Rows from block 7 of a small image embedding model, named by matrix and row number. Rows with one number belong to one neuron. Each number is 200 + 30 x the weight over its row's rms, rounded and kept within 0 to 999. All counts start at 0.
After each neuron's rows are labels from the 100 images, of 14976, where the neuron reaches its largest size: "strongest on" is what is common among them. Only what is clearly more common there than usual is listed. The data: microscope photos of single blood and bone marrow cells.
# gate: MLP gate (model.blocks.7.mlp.gate.weight, 848x320), inputs 0-63
# fc1: MLP up (model.blocks.7.mlp.fc1.weight, 848x320), inputs 0-63
# fc2: MLP down (model.blocks.7.mlp.fc2.weight, 320x848, transposed), outputs 0-63

gate.176,195,191,257,249,213,187,242,222,203,150,209,231,213,218,197,145,229,200,200,229,225,191,198,205,146,193,153,156,216,235,169,231,192,173,236,166,170,217,226,209,224,219,200,160,199,210,181,165,207,203,184,220,178,189,173,211,183,194,190,153,206,194,215,185
fc1.176,231,177,165,187,198,241,157,178,180,241,202,156,196,147,237,211,133,215,220,226,197,215,216,198,211,233,252,200,150,187,190,177,186,153,165,199,191,242,171,206,186,158,181,189,166,208,198,221,180,203,205,212,216,208,180,259,196,229,187,219,201,193,208,217
fc2.176,220,194,173,215,216,263,181,215,218,174,137,189,216,193,222,215,196,206,147,232,164,169,189,114,246,218,166,186,190,161,193,204,179,196,185,212,154,165,169,153,214,223,209,181,186,192,259,177,170,188,205,163,203,164,181,260,183,122,168,225,197,199,135,202
strongest on: cell type: eosinophil

gate.504,214,237,241,206,190,204,162,281,281,243,139,179,204,154,178,229,202,172,141,222,205,183,181,179,227,206,176,192,135,201,226,262,184,197,226,182,171,181,130,132,176,212,211,205,211,173,231,220,223,196,162,223,167,161,206,220,257,207,190,213,199,185,184,200
fc1.504,189,149,165,213,203,198,251,111,122,160,245,215,202,240,226,181,185,223,259,176,208,215,221,191,190,208,224,201,251,201,167,144,235,221,157,211,219,214,271,270,225,195,192,181,195,228,203,177,180,224,217,185,236,229,184,178,144,198,204,184,216,220,206,182
fc2.504,183,186,223,183,170,308,190,232,167,231,163,194,280,228,214,157,150,199,199,232,244,159,145,142,189,187,214,174,187,222,197,197,177,198,188,183,129,211,113,168,237,270,184,186,118,230,178,208,237,213,180,172,187,217,186,211,201,108,240,211,187,174,162,239
strongest on: cell type: erythroblast

gate.732,192,179,238,244,170,162,160,215,267,206,135,200,200,178,230,165,202,189,235,194,218,203,223,189,168,185,221,227,207,261,170,229,206,203,254,165,192,161,224,162,163,170,225,249,202,161,239,208,153,141,221,203,155,222,217,225,201,197,194,221,172,150,229,168
fc1.732,202,178,210,250,169,181,186,225,251,206,123,188,203,177,211,163,210,197,225,201,226,205,225,184,166,201,224,240,183,254,215,201,204,210,249,180,196,186,224,168,184,198,222,232,211,150,233,191,126,163,207,216,168,199,203,200,202,206,212,208,168,172,252,204
fc2.732,202,237,200,143,261,164,211,170,190,155,249,191,128,145,198,212,289,165,171,163,207,197,220,241,216,195,209,226,198,207,198,211,173,234,175,204,250,226,224,204,195,141,227,163,248,175,199,214,176,207,197,207,212,202,204,190,190,273,162,217,201,217,167,183
strongest on: cell type: erythroblast

gate.524,216,188,206,214,165,218,257,228,233,294,197,227,204,201,219,179,206,195,206,183,191,226,209,198,168,221,174,216,263,235,175,192,200,212,180,198,219,224,235,246,202,195,218,214,159,269,165,228,171,228,171,190,215,239,193,172,244,199,189,153,197,194,238,240
fc1.524,200,221,177,193,194,204,136,151,180,115,215,185,195,177,208,252,201,181,203,253,189,209,159,218,233,278,222,206,158,218,189,212,209,219,232,171,225,174,163,171,210,232,205,167,232,159,224,175,220,197,216,157,181,194,190,241,180,152,239,214,218,227,174,207
fc2.524,128,183,161,176,194,195,168,272,203,174,150,217,214,188,195,227,237,208,167,204,233,215,165,217,203,224,213,169,199,146,168,146,221,254,189,227,173,195,164,141,170,248,190,204,209,244,209,191,200,205,223,228,171,189,163,168,213,181,206,246,204,181,230,175
strongest on: cell type: eosinophil

gate.255,200,183,201,184,158,169,223,232,191,187,233,205,185,215,176,209,168,214,238,252,214,235,199,207,209,148,157,175,175,173,231,203,258,180,175,164,243,188,203,236,221,200,230,244,200,234,207,198,281,228,182,141,178,224,215,227,178,159,187,256,169,210,209,221
fc1.255,188,198,161,195,153,161,199,216,193,195,245,218,204,225,200,256,174,214,252,246,207,212,231,179,209,197,172,167,184,190,217,180,255,183,180,169,252,181,200,211,199,196,226,247,232,205,201,191,270,228,202,130,177,206,233,196,185,174,195,240,142,181,202,211
fc2.255,153,178,181,105,171,166,240,188,189,173,185,252,167,193,244,199,160,182,169,184,216,191,220,198,195,220,196,176,224,219,211,196,200,218,198,209,215,147,238,201,203,170,149,181,195,161,186,211,187,183,195,207,183,229,221,258,207,262,182,212,260,207,216,205
strongest on: smear: peripheral blood; cell type: band neutrophil

gate.715,176,172,218,193,193,206,189,214,190,235,180,213,183,208,241,195,213,216,232,188,236,156,188,214,215,259,217,182,224,209,213,228,215,168,226,197,216,221,194,195,172,195,233,231,196,185,165,231,190,168,185,186,202,232,190,195,231,231,162,225,127,145,179,204
fc1.715,168,239,192,207,182,157,228,229,173,231,210,164,197,210,230,218,211,218,194,182,235,178,214,242,226,239,178,210,171,167,215,183,187,168,172,241,206,220,256,225,228,160,222,180,214,176,167,221,181,200,162,217,194,225,212,213,247,191,177,242,199,182,198,174
fc2.715,202,153,176,181,191,224,198,220,189,269,152,187,199,181,234,164,246,177,234,170,216,198,179,199,159,188,206,225,231,225,194,151,190,158,168,161,212,218,209,224,159,210,208,169,248,199,210,200,167,192,222,172,231,211,221,160,227,146,181,149,160,215,171,232
strongest on: cell type: eosinophil; smear: peripheral blood

gate.374,205,194,147,232,200,165,203,179,193,226,194,193,202,131,223,227,203,193,185,157,172,235,237,206,206,186,224,190,155,200,221,199,162,178,216,188,215,291,265,176,221,286,195,176,214,208,213,181,189,208,265,263,218,228,200,183,159,256,227,214,172,246,194,178
fc1.374,210,161,159,212,176,230,183,176,170,219,253,189,228,202,188,189,206,241,241,182,140,216,212,163,189,177,218,170,197,189,184,256,232,182,230,186,196,232,203,188,216,208,179,211,199,143,185,132,197,187,228,184,178,170,206,214,176,157,216,153,168,202,216,195
fc2.374,205,223,138,225,151,172,200,222,208,172,188,199,221,156,193,165,242,231,201,223,213,174,183,193,183,204,221,215,221,172,221,182,193,190,215,238,210,203,179,239,201,189,225,226,225,157,189,194,142,240,193,199,237,252,202,182,227,221,179,197,202,210,158,175
strongest on: cell type: segmented neutrophil; smear: peripheral blood; cell type: basophil

gate.501,187,222,237,216,240,164,215,196,195,192,199,159,192,177,200,215,238,195,176,207,257,242,197,164,198,157,160,216,266,190,191,221,204,161,190,136,222,220,155,199,169,201,156,256,220,214,245,259,129,187,181,247,152,221,257,231,203,214,187,227,192,204,144,261
fc1.501,231,233,177,223,236,213,221,203,209,186,215,181,219,222,175,218,220,167,177,190,232,212,224,188,224,178,211,200,273,205,207,233,198,177,198,151,212,221,183,224,184,187,196,201,189,194,257,262,175,192,233,259,204,209,270,228,226,202,215,182,187,231,150,262
fc2.501,216,220,215,215,181,165,214,198,223,191,214,189,152,206,182,238,211,234,198,117,221,207,251,204,204,204,203,218,150,245,208,171,165,277,239,190,231,220,244,245,231,177,211,137,222,140,221,201,277,198,189,210,184,215,244,202,220,266,156,220,220,165,227,186
strongest on: cell type: monocyte

gate.258,170,187,155,218,204,175,214,196,255,200,185,167,200,224,251,177,128,204,233,223,152,209,206,175,202,159,202,176,208,156,206,220,206,214,151,238,210,205,217,244,205,257,224,206,153,179,181,208,203,232,191,214,201,205,205,186,203,244,189,177,238,210,151,181
fc1.258,210,225,261,175,214,228,189,193,162,198,231,236,179,183,141,223,253,191,187,179,249,198,202,203,187,218,173,225,192,247,199,186,195,194,241,171,196,185,196,158,185,135,178,196,235,211,225,172,190,158,210,189,199,202,191,194,185,154,206,227,169,191,230,215
fc2.258,202,180,207,248,214,264,210,214,209,200,193,234,222,251,224,224,116,195,210,296,216,188,154,99,206,209,223,214,216,232,179,208,218,171,163,197,207,154,112,197,192,289,176,228,163,220,198,220,207,208,221,214,210,221,188,195,167,137,237,244,199,162,168,193
strongest on: cell type: lymphocyte

gate.371,213,228,228,192,186,196,252,175,192,210,243,251,215,227,210,214,184,189,189,201,211,160,178,176,178,162,233,207,184,209,189,175,213,235,206,171,241,241,181,210,173,178,239,144,188,160,175,144,221,159,164,195,204,213,238,261,151,196,211,236,187,204,202,243
fc1.371,205,187,164,141,237,193,165,243,204,210,179,174,249,178,187,162,220,224,198,185,181,165,214,201,186,194,209,186,198,183,230,193,214,149,189,193,211,198,278,195,225,251,190,192,265,200,155,213,189,163,192,214,229,214,198,242,175,184,235,199,224,180,235,174
fc2.371,231,169,205,188,162,184,218,178,211,196,167,165,205,234,177,199,206,191,197,198,229,152,191,251,152,234,202,202,201,168,124,224,203,129,187,257,181,203,184,163,197,196,189,210,238,214,194,209,192,248,201,222,207,188,197,243,233,245,210,183,245,202,149,197
strongest on: smear: peripheral blood; cell type: myeloblast

gate.541,188,176,180,199,172,171,174,200,167,195,172,174,269,185,221,253,170,186,178,231,196,174,213,210,166,242,186,208,159,175,243,170,210,202,229,177,231,210,165,173,144,240,160,210,155,174,249,185,125,249,167,162,241,207,180,172,179,238,200,175,213,199,227,192
fc1.541,202,206,237,200,204,198,208,225,164,296,212,177,221,198,169,186,169,206,225,189,178,232,214,175,152,180,185,198,165,180,256,199,194,184,175,182,267,216,190,241,167,202,232,220,264,148,206,199,193,240,232,246,215,184,179,223,192,261,233,203,203,148,208,236
fc2.541,243,218,166,189,242,161,183,150,224,269,192,139,156,166,146,210,197,225,218,167,203,188,251,259,202,186,228,245,244,175,236,190,201,247,189,209,205,171,278,191,194,168,243,191,228,178,169,195,232,216,147,184,188,234,183,147,205,292,164,168,155,236,211,149
strongest on: cell type: plasma cell

gate.361,196,190,216,241,208,151,157,279,196,235,224,213,211,191,201,258,208,227,193,225,153,243,178,206,224,188,202,214,240,232,202,210,221,175,221,160,203,206,262,208,210,198,220,193,262,185,238,216,213,203,199,177,189,203,181,169,208,205,196,199,189,196,204,202
fc1.361,182,193,227,162,224,270,206,227,172,216,235,248,232,217,149,180,168,187,173,236,195,150,255,127,264,229,194,187,228,196,197,200,224,170,133,158,153,222,246,222,236,176,178,226,202,190,232,206,170,225,174,220,227,193,269,171,209,207,190,185,229,173,224,215
fc2.361,220,176,205,212,206,193,218,193,178,200,233,180,237,162,197,211,175,200,157,212,182,221,218,213,186,206,198,170,224,211,174,219,157,137,140,190,225,202,279,153,178,150,130,216,226,198,171,227,237,187,122,214,196,213,223,236,187,202,250,203,205,194,187,163
strongest on: cell type: segmented neutrophil

gate.335,202,206,175,212,209,180,209,104,188,186,204,218,212,244,221,203,238,217,170,177,225,188,136,176,195,208,200,167,194,158,204,211,194,206,203,163,185,225,165,192,208,232,201,158,217,205,265,170,200,193,208,159,202,207,215,223,192,225,214,217,209,187,209,175
fc1.335,210,216,219,205,227,204,227,272,224,187,168,202,233,198,238,223,168,230,222,233,172,186,235,207,204,191,230,221,181,227,243,212,175,172,208,249,186,189,212,167,199,175,198,242,153,272,176,207,172,212,191,201,158,176,184,226,190,169,175,234,236,222,194,240
fc2.335,166,206,163,189,176,221,211,223,252,128,160,230,232,136,199,169,202,211,161,173,181,179,184,210,233,242,234,171,178,173,213,213,204,208,175,222,179,178,129,210,238,216,220,212,204,211,259,200,163,144,229,232,202,128,152,181,151,161,244,214,198,232,208,182
strongest on: smear: peripheral blood; cell type: monocyte

gate.736,225,151,243,179,144,199,274,206,204,218,220,156,236,250,214,212,165,190,212,196,272,209,259,236,235,103,201,244,171,242,147,210,222,175,174,213,227,238,214,208,208,211,190,251,181,193,221,201,196,198,237,198,197,179,228,239,210,210,225,243,199,244,193,255
fc1.736,186,191,206,208,193,187,232,205,227,242,214,189,243,238,216,199,179,183,210,223,263,212,229,224,252,140,205,208,167,187,126,216,185,154,212,223,247,189,191,252,204,172,202,235,217,150,244,193,218,180,201,178,186,178,247,247,214,174,236,251,157,191,211,242
fc2.736,159,263,162,169,245,172,214,173,141,182,227,201,173,142,158,251,204,257,175,207,208,188,218,195,245,191,248,223,221,169,267,157,184,204,286,200,174,230,217,247,232,162,268,228,192,182,202,231,243,227,230,134,214,225,174,202,200,235,152,217,228,146,187,213
strongest on: cell type: monocyte; smear: peripheral blood

gate.429,232,199,145,130,189,234,152,198,217,207,151,144,155,222,230,206,168,193,190,233,190,189,227,162,162,152,223,224,200,155,202,235,185,190,229,207,202,155,260,184,233,198,204,172,161,158,218,242,187,191,248,187,176,219,210,159,216,248,172,151,251,245,229,182
fc1.429,157,193,220,258,209,183,247,231,179,246,237,264,228,173,172,250,231,195,160,174,248,218,170,178,198,238,193,207,194,231,187,208,198,181,155,232,209,256,134,189,215,191,184,225,271,227,199,186,225,254,155,198,239,249,234,258,190,132,219,261,147,212,208,215
fc2.429,187,182,209,216,228,272,147,197,177,173,171,247,222,249,196,206,147,204,182,281,169,128,165,167,205,201,214,171,197,261,177,220,209,182,167,187,192,129,172,200,192,255,192,169,201,219,201,233,160,201,209,191,224,172,176,189,172,174,180,213,198,149,140,201
strongest on: cell type: lymphocyte; smear: peripheral blood

gate.598,180,185,192,216,223,166,252,192,186,216,193,214,170,181,208,213,195,195,185,180,186,192,216,224,187,200,163,162,163,310,230,214,217,221,209,174,169,272,194,225,200,201,189,147,211,182,243,187,203,234,194,228,180,156,201,223,220,169,202,206,192,238,235,256
fc1.598,200,205,188,156,189,196,214,203,210,203,219,207,206,192,212,218,180,207,180,196,238,202,190,128,188,208,240,217,192,100,168,179,182,169,220,183,225,171,199,191,172,230,248,243,244,217,155,193,180,207,186,179,196,247,186,183,147,223,193,171,205,170,181,124
fc2.598,212,236,250,177,191,216,159,208,240,188,195,232,177,207,209,197,176,251,215,289,174,238,158,218,206,248,214,242,190,224,186,151,189,279,214,202,232,194,152,111,218,222,180,174,181,231,241,169,159,185,207,231,263,191,201,207,226,156,204,199,198,208,231,148
strongest on: cell type: monocyte; smear: peripheral blood

gate.521,204,185,169,173,240,205,273,223,217,180,161,215,202,244,236,180,207,162,202,205,240,178,161,215,206,214,190,216,175,190,238,143,194,209,167,194,262,248,182,274,212,213,268,161,155,188,181,189,191,228,142,203,219,237,245,199,211,223,200,144,208,206,223,175
fc1.521,199,209,188,201,164,182,131,187,192,182,172,209,153,177,216,216,236,188,233,243,178,211,225,160,208,196,229,214,159,222,176,245,203,182,229,153,178,160,233,251,161,188,213,250,249,207,230,194,200,157,191,206,176,198,198,195,181,208,228,158,155,254,194,189
fc2.521,187,261,115,182,206,225,198,196,174,141,183,203,211,150,251,255,172,211,237,196,132,169,196,180,173,230,182,220,195,186,214,189,180,151,181,177,239,183,185,256,146,215,276,200,194,230,246,162,164,207,190,165,202,181,244,256,191,209,181,204,226,200,196,186
strongest on: cell type: eosinophil

gate.468,193,179,197,187,185,183,193,248,156,184,181,165,265,190,242,203,214,205,153,186,202,237,240,226,215,172,200,251,193,206,171,201,162,172,206,153,200,175,180,226,205,174,202,189,202,229,152,161,215,148,184,206,222,253,183,162,194,259,214,234,187,194,188,219
fc1.468,205,180,159,216,185,140,164,210,133,228,206,210,208,291,233,250,168,206,182,241,228,224,230,178,182,214,186,188,212,146,173,203,184,206,231,248,222,186,167,182,149,241,189,187,183,213,206,179,247,164,170,213,284,190,170,216,241,208,231,204,164,207,166,185
fc2.468,221,230,235,246,202,209,200,165,207,144,156,242,172,223,234,212,212,182,177,169,216,239,172,177,173,185,209,185,131,197,254,209,191,162,256,204,201,149,207,198,211,260,161,198,133,153,206,149,240,210,187,199,180,181,231,168,187,174,174,219,218,230,215,162
strongest on: cell type: eosinophil

gate.409,164,271,173,154,195,261,223,191,175,228,205,261,117,178,198,210,214,221,155,222,235,168,245,202,211,192,176,188,140,239,205,228,224,189,167,210,152,189,152,197,195,190,205,182,154,188,245,212,176,211,203,203,162,175,202,191,195,168,136,243,195,170,211,179
fc1.409,201,298,168,179,167,195,206,169,226,191,186,153,190,222,202,218,222,238,182,245,256,147,238,224,175,268,194,164,195,177,186,215,215,183,215,245,172,199,209,170,204,157,193,209,164,167,220,190,157,187,181,235,149,200,153,245,202,177,174,227,225,199,204,190
fc2.409,213,219,208,244,183,179,232,182,200,200,263,161,222,187,180,234,204,187,185,157,219,219,194,210,163,158,207,241,175,166,198,229,185,192,189,193,226,222,251,151,208,170,221,192,218,194,194,206,256,217,217,252,209,165,203,213,199,206,208,191,196,211,222,186
strongest on: cell type: segmented neutrophil; smear: peripheral blood

gate.272,181,193,218,234,161,199,143,272,216,213,121,211,204,198,231,200,187,147,165,175,204,251,183,221,200,172,217,252,204,236,190,238,190,167,209,179,190,174,215,159,239,177,205,200,152,156,245,206,197,195,272,239,148,182,190,174,219,183,205,227,219,149,168,210
fc1.272,202,197,162,167,237,217,262,127,167,189,282,198,200,203,156,216,225,241,219,214,206,150,202,187,199,227,204,149,198,166,219,163,218,240,182,223,209,234,188,220,157,221,196,211,253,221,165,188,224,204,126,160,242,211,206,221,171,210,192,169,179,242,218,177
fc2.272,184,141,208,214,186,288,183,256,181,215,159,190,240,257,220,199,150,189,215,226,210,198,168,155,199,164,203,178,222,216,184,185,231,201,170,186,146,174,124,205,177,268,184,229,167,237,215,175,229,202,217,208,192,197,207,189,188,108,245,216,182,213,172,250
strongest on: cell type: segmented neutrophil

gate.95,207,216,198,224,233,204,261,185,183,180,287,228,172,179,200,209,224,116,189,205,150,215,215,223,189,243,185,169,222,206,184,159,155,271,99,192,179,208,207,194,206,187,234,193,199,155,195,177,228,196,197,138,172,199,210,229,161,203,249,238,224,249,207,201
fc1.95,211,226,216,216,149,233,220,160,216,216,198,216,199,240,218,202,192,201,167,171,183,229,207,188,185,239,163,198,181,155,148,191,154,193,173,144,181,178,221,226,190,223,223,216,227,226,152,199,186,191,182,189,238,204,165,267,214,218,245,236,216,204,231,200
fc2.95,193,212,159,206,234,193,184,230,196,221,140,201,235,200,201,169,178,238,157,265,229,225,203,150,236,179,159,208,174,146,188,202,170,219,220,188,158,203,170,147,198,229,218,192,203,179,170,160,142,165,165,160,198,207,186,178,184,201,230,218,224,166,188,253
strongest on: cell type: eosinophil

gate.440,223,190,214,167,230,223,174,226,214,263,181,160,197,173,180,215,180,208,167,180,218,179,250,197,216,163,222,226,172,229,222,207,209,190,220,209,261,216,232,199,205,203,208,181,222,181,246,197,141,186,175,197,187,190,170,124,193,226,164,133,188,210,239,229
fc1.440,209,204,137,218,221,163,241,202,224,182,209,178,207,214,192,182,271,205,203,167,226,189,181,167,239,197,184,206,167,167,253,218,170,211,210,204,174,213,205,211,195,173,203,259,197,212,205,250,220,233,238,167,208,214,199,259,211,166,223,204,199,151,193,196
fc2.440,219,182,180,188,175,240,180,204,204,162,197,161,201,240,174,253,225,189,191,224,199,155,182,215,175,186,163,181,202,242,187,195,186,234,186,220,219,171,211,223,245,248,234,190,183,239,235,210,160,192,191,154,190,187,202,217,223,123,154,203,231,207,192,183
strongest on: smear: peripheral blood; cell type: monocyte; cell type: lymphocyte

gate.318,205,151,185,199,193,203,186,190,271,197,178,226,239,183,234,132,163,180,227,169,202,212,210,221,154,245,194,252,188,151,128,170,179,200,170,168,196,210,173,191,239,237,192,180,236,181,202,238,184,182,184,194,210,200,193,190,207,161,205,199,252,187,205,209
fc1.318,232,171,183,226,198,204,144,172,166,213,194,278,158,208,192,196,153,205,191,231,220,197,157,160,179,213,210,215,164,242,163,179,178,222,215,214,202,205,175,176,239,226,173,197,206,220,195,198,219,177,205,161,223,176,183,198,164,160,223,198,166,215,182,206
fc2.318,195,259,189,169,223,211,201,217,145,188,259,232,196,255,150,221,223,254,211,192,244,241,247,171,219,196,238,195,184,168,171,242,200,249,271,147,235,221,230,177,207,148,226,213,200,149,233,158,222,213,197,168,176,191,266,187,207,229,213,222,201,190,251,169
strongest on: cell type: lymphocyte; cell type: promyelocyte

gate.287,223,230,188,219,223,211,199,253,183,248,223,114,195,151,138,241,175,241,190,199,227,165,225,161,186,238,221,231,181,164,239,185,240,179,215,215,234,192,243,172,193,215,196,190,190,203,215,215,185,215,179,222,252,221,189,192,192,234,176,185,148,219,226,198
fc1.287,186,221,179,203,186,186,178,251,190,258,226,123,196,145,175,228,188,242,204,168,218,166,222,188,179,217,226,234,190,205,227,168,216,208,211,221,220,212,216,176,174,212,189,194,204,200,237,240,165,171,177,209,247,245,216,200,175,256,222,211,150,200,219,199
fc2.287,245,225,171,171,255,173,178,223,212,216,192,176,187,153,175,212,176,198,197,190,227,204,256,239,187,200,181,235,219,215,199,182,221,188,235,221,225,249,264,188,158,183,187,197,243,213,197,215,204,182,149,205,223,233,187,184,211,271,189,174,210,233,233,190
strongest on: cell type: plasma cell

gate.279,206,151,179,170,188,194,193,184,189,255,171,224,247,153,239,205,186,185,172,176,196,202,202,256,240,166,230,180,191,224,179,198,202,175,168,240,180,203,248,191,218,139,148,150,212,130,228,213,230,192,247,182,245,216,171,198,189,196,212,226,195,242,236,227
fc1.279,213,156,248,189,225,200,223,171,190,179,177,201,199,264,185,156,172,214,210,183,159,231,223,208,180,211,238,208,175,215,199,228,161,211,214,135,207,250,206,180,210,242,202,190,208,251,238,186,163,210,194,217,205,175,249,197,212,173,191,162,235,226,249,219
fc2.279,214,182,216,233,209,197,251,213,170,299,192,138,222,217,188,228,218,184,182,160,194,185,158,199,197,176,183,211,244,180,239,199,190,177,222,195,225,202,239,202,217,160,203,220,211,164,192,219,208,216,200,187,176,214,251,231,178,248,237,167,221,189,182,246
strongest on: smear: peripheral blood; cell type: monocyte

gate.432,192,203,169,220,183,157,179,197,190,162,239,244,175,149,188,170,231,194,190,217,192,219,184,206,262,206,186,226,147,242,163,191,241,181,170,195,245,206,132,211,207,188,171,210,187,195,243,206,222,203,264,209,206,192,273,204,207,176,222,179,190,219,228,192
fc1.432,198,200,243,228,205,205,214,203,214,168,181,198,240,146,234,179,241,178,214,150,183,284,162,247,221,204,183,228,247,242,149,190,226,214,230,176,165,180,232,144,188,243,216,190,241,189,258,204,104,215,225,239,207,208,214,250,186,260,231,159,248,212,204,157
fc2.432,181,175,166,197,236,192,214,186,203,176,229,211,219,155,219,227,222,227,163,220,207,205,186,197,231,204,191,226,200,187,195,242,250,168,215,212,218,246,214,205,207,165,252,263,228,226,209,152,202,196,204,204,213,197,224,174,231,179,179,191,191,170,210,194
strongest on: cell type: segmented neutrophil

gate.516,239,175,215,180,221,207,154,210,219,216,171,137,258,161,160,243,218,246,158,190,189,201,197,244,204,238,197,239,185,166,215,209,172,184,198,198,201,226,226,181,204,228,216,202,186,172,220,203,217,209,169,223,263,251,180,223,212,248,190,202,174,237,230,170
fc1.516,253,233,219,137,227,225,184,179,150,221,202,143,255,187,146,198,244,247,166,197,221,217,215,242,184,200,183,241,202,194,212,171,203,193,201,206,208,251,189,220,226,204,230,213,198,223,216,180,236,211,182,220,290,218,179,248,230,258,198,180,186,244,268,171
fc2.516,258,173,101,202,246,150,181,189,217,264,237,208,170,142,199,211,192,170,207,167,195,216,277,206,237,171,200,190,197,198,227,219,221,184,247,213,198,208,237,227,206,164,205,238,194,182,208,256,146,194,177,215,251,230,152,226,195,284,179,204,216,238,221,164
strongest on: cell type: plasma cell

gate.296,218,202,178,146,187,144,205,198,188,211,194,181,190,147,156,206,205,258,169,215,226,189,178,165,238,229,206,172,174,180,182,156,228,136,211,198,252,193,170,207,148,230,204,163,201,188,200,229,193,175,222,207,253,241,205,215,246,204,212,202,202,251,176,199
fc1.296,251,199,181,221,186,207,206,208,225,194,223,226,204,206,234,137,193,190,230,212,199,235,194,208,203,173,209,214,193,168,202,178,184,149,196,228,214,210,174,210,256,209,191,182,165,245,135,152,192,195,238,178,143,196,251,225,188,144,201,176,207,208,197,159
fc2.296,183,218,193,209,110,195,210,166,231,227,224,234,225,211,209,154,164,192,184,196,196,265,189,172,185,212,225,218,192,170,215,170,202,227,161,208,206,178,163,257,284,176,155,240,205,173,205,250,234,218,239,201,177,212,270,208,209,168,187,219,211,194,209,279
strongest on: cell type: plasma cell

gate.365,245,150,202,172,212,181,201,192,233,195,208,188,207,170,228,181,205,226,199,213,186,200,182,215,183,220,197,216,203,250,229,187,189,160,113,201,209,241,219,191,193,168,197,200,157,159,184,184,225,238,224,204,195,157,230,175,156,232,189,207,236,133,167,270
fc1.365,232,142,174,161,168,220,235,189,208,152,200,198,229,153,193,171,172,198,192,220,198,172,216,198,233,154,210,228,232,227,199,208,202,173,167,202,218,231,213,177,208,195,179,172,180,166,229,170,203,164,212,207,184,215,193,253,151,225,155,251,274,143,159,212
fc2.365,212,226,256,216,237,200,218,152,189,251,283,192,201,173,211,248,222,195,193,203,182,253,219,204,207,224,186,231,207,232,217,162,192,184,191,135,220,231,233,169,197,185,237,125,237,153,263,232,214,203,160,202,187,254,229,200,185,240,208,157,148,209,200,210
strongest on: cell type: monocyte

gate.646,228,120,163,233,216,208,169,214,198,199,201,178,230,192,225,195,149,202,172,202,225,229,237,231,195,247,237,187,210,165,143,211,198,201,195,162,167,216,157,180,250,206,225,182,204,241,188,204,238,216,163,219,168,222,237,178,212,236,247,204,239,183,191,216
fc1.646,208,195,156,169,207,235,194,231,119,189,174,202,185,212,186,209,164,182,181,179,175,185,173,255,213,236,201,216,171,204,151,220,234,255,172,190,154,189,187,232,222,181,239,232,180,204,232,254,206,180,156,206,240,222,169,194,222,233,145,204,202,242,202,185
fc2.646,187,208,174,200,180,224,230,160,155,172,193,236,190,223,196,182,258,168,229,263,211,214,184,247,132,166,233,231,183,164,223,187,219,179,180,239,188,194,186,196,173,217,214,219,139,210,183,205,147,209,222,185,172,202,231,196,201,152,218,239,153,164,206,203
strongest on: cell type: lymphocyte; cell type: blast

gate.689,241,176,223,239,165,97,178,173,204,211,181,199,173,210,177,189,219,243,170,168,190,178,175,239,238,131,195,214,198,186,232,221,188,250,217,182,166,184,208,215,240,250,181,164,213,203,238,199,197,168,216,190,177,199,163,197,185,235,249,182,185,190,177,163
fc1.689,180,138,184,174,216,301,173,127,154,228,248,221,184,199,224,277,255,150,157,253,256,222,199,209,196,254,209,193,210,213,124,229,240,185,217,191,207,172,229,164,147,166,225,228,168,214,194,198,199,156,201,147,180,224,233,197,210,197,161,175,190,246,245,198
fc2.689,214,173,239,216,227,183,174,221,235,185,241,222,176,168,196,191,211,205,232,229,170,197,184,201,228,206,182,240,199,128,216,217,164,216,253,239,201,212,184,189,228,163,169,244,186,227,169,176,190,168,174,163,180,196,145,252,215,229,181,171,219,191,199,238
strongest on: cell type: myelocyte; cell type: promyelocyte

gate.537,193,188,205,200,205,238,196,150,232,138,214,177,217,204,250,141,168,153,188,214,217,227,235,246,169,158,187,206,214,216,219,270,193,212,181,109,171,159,206,177,169,189,159,215,186,191,224,242,175,201,164,183,172,275,214,179,198,240,199,200,141,164,219,212
fc1.537,210,161,198,182,222,166,208,203,189,262,176,231,200,234,177,240,256,252,185,200,182,208,155,164,187,246,229,192,200,155,166,168,225,203,232,298,215,217,218,237,227,194,219,191,229,207,143,165,230,192,246,211,195,147,227,239,212,179,196,218,229,228,181,159
fc2.537,256,196,187,212,180,289,201,247,216,186,185,167,259,226,184,181,156,177,224,206,172,138,179,209,206,209,218,173,223,161,232,222,160,158,200,181,129,205,179,229,228,239,195,195,166,210,216,221,236,195,156,152,194,234,185,203,207,132,203,182,221,188,231,254
strongest on: cell type: erythroblast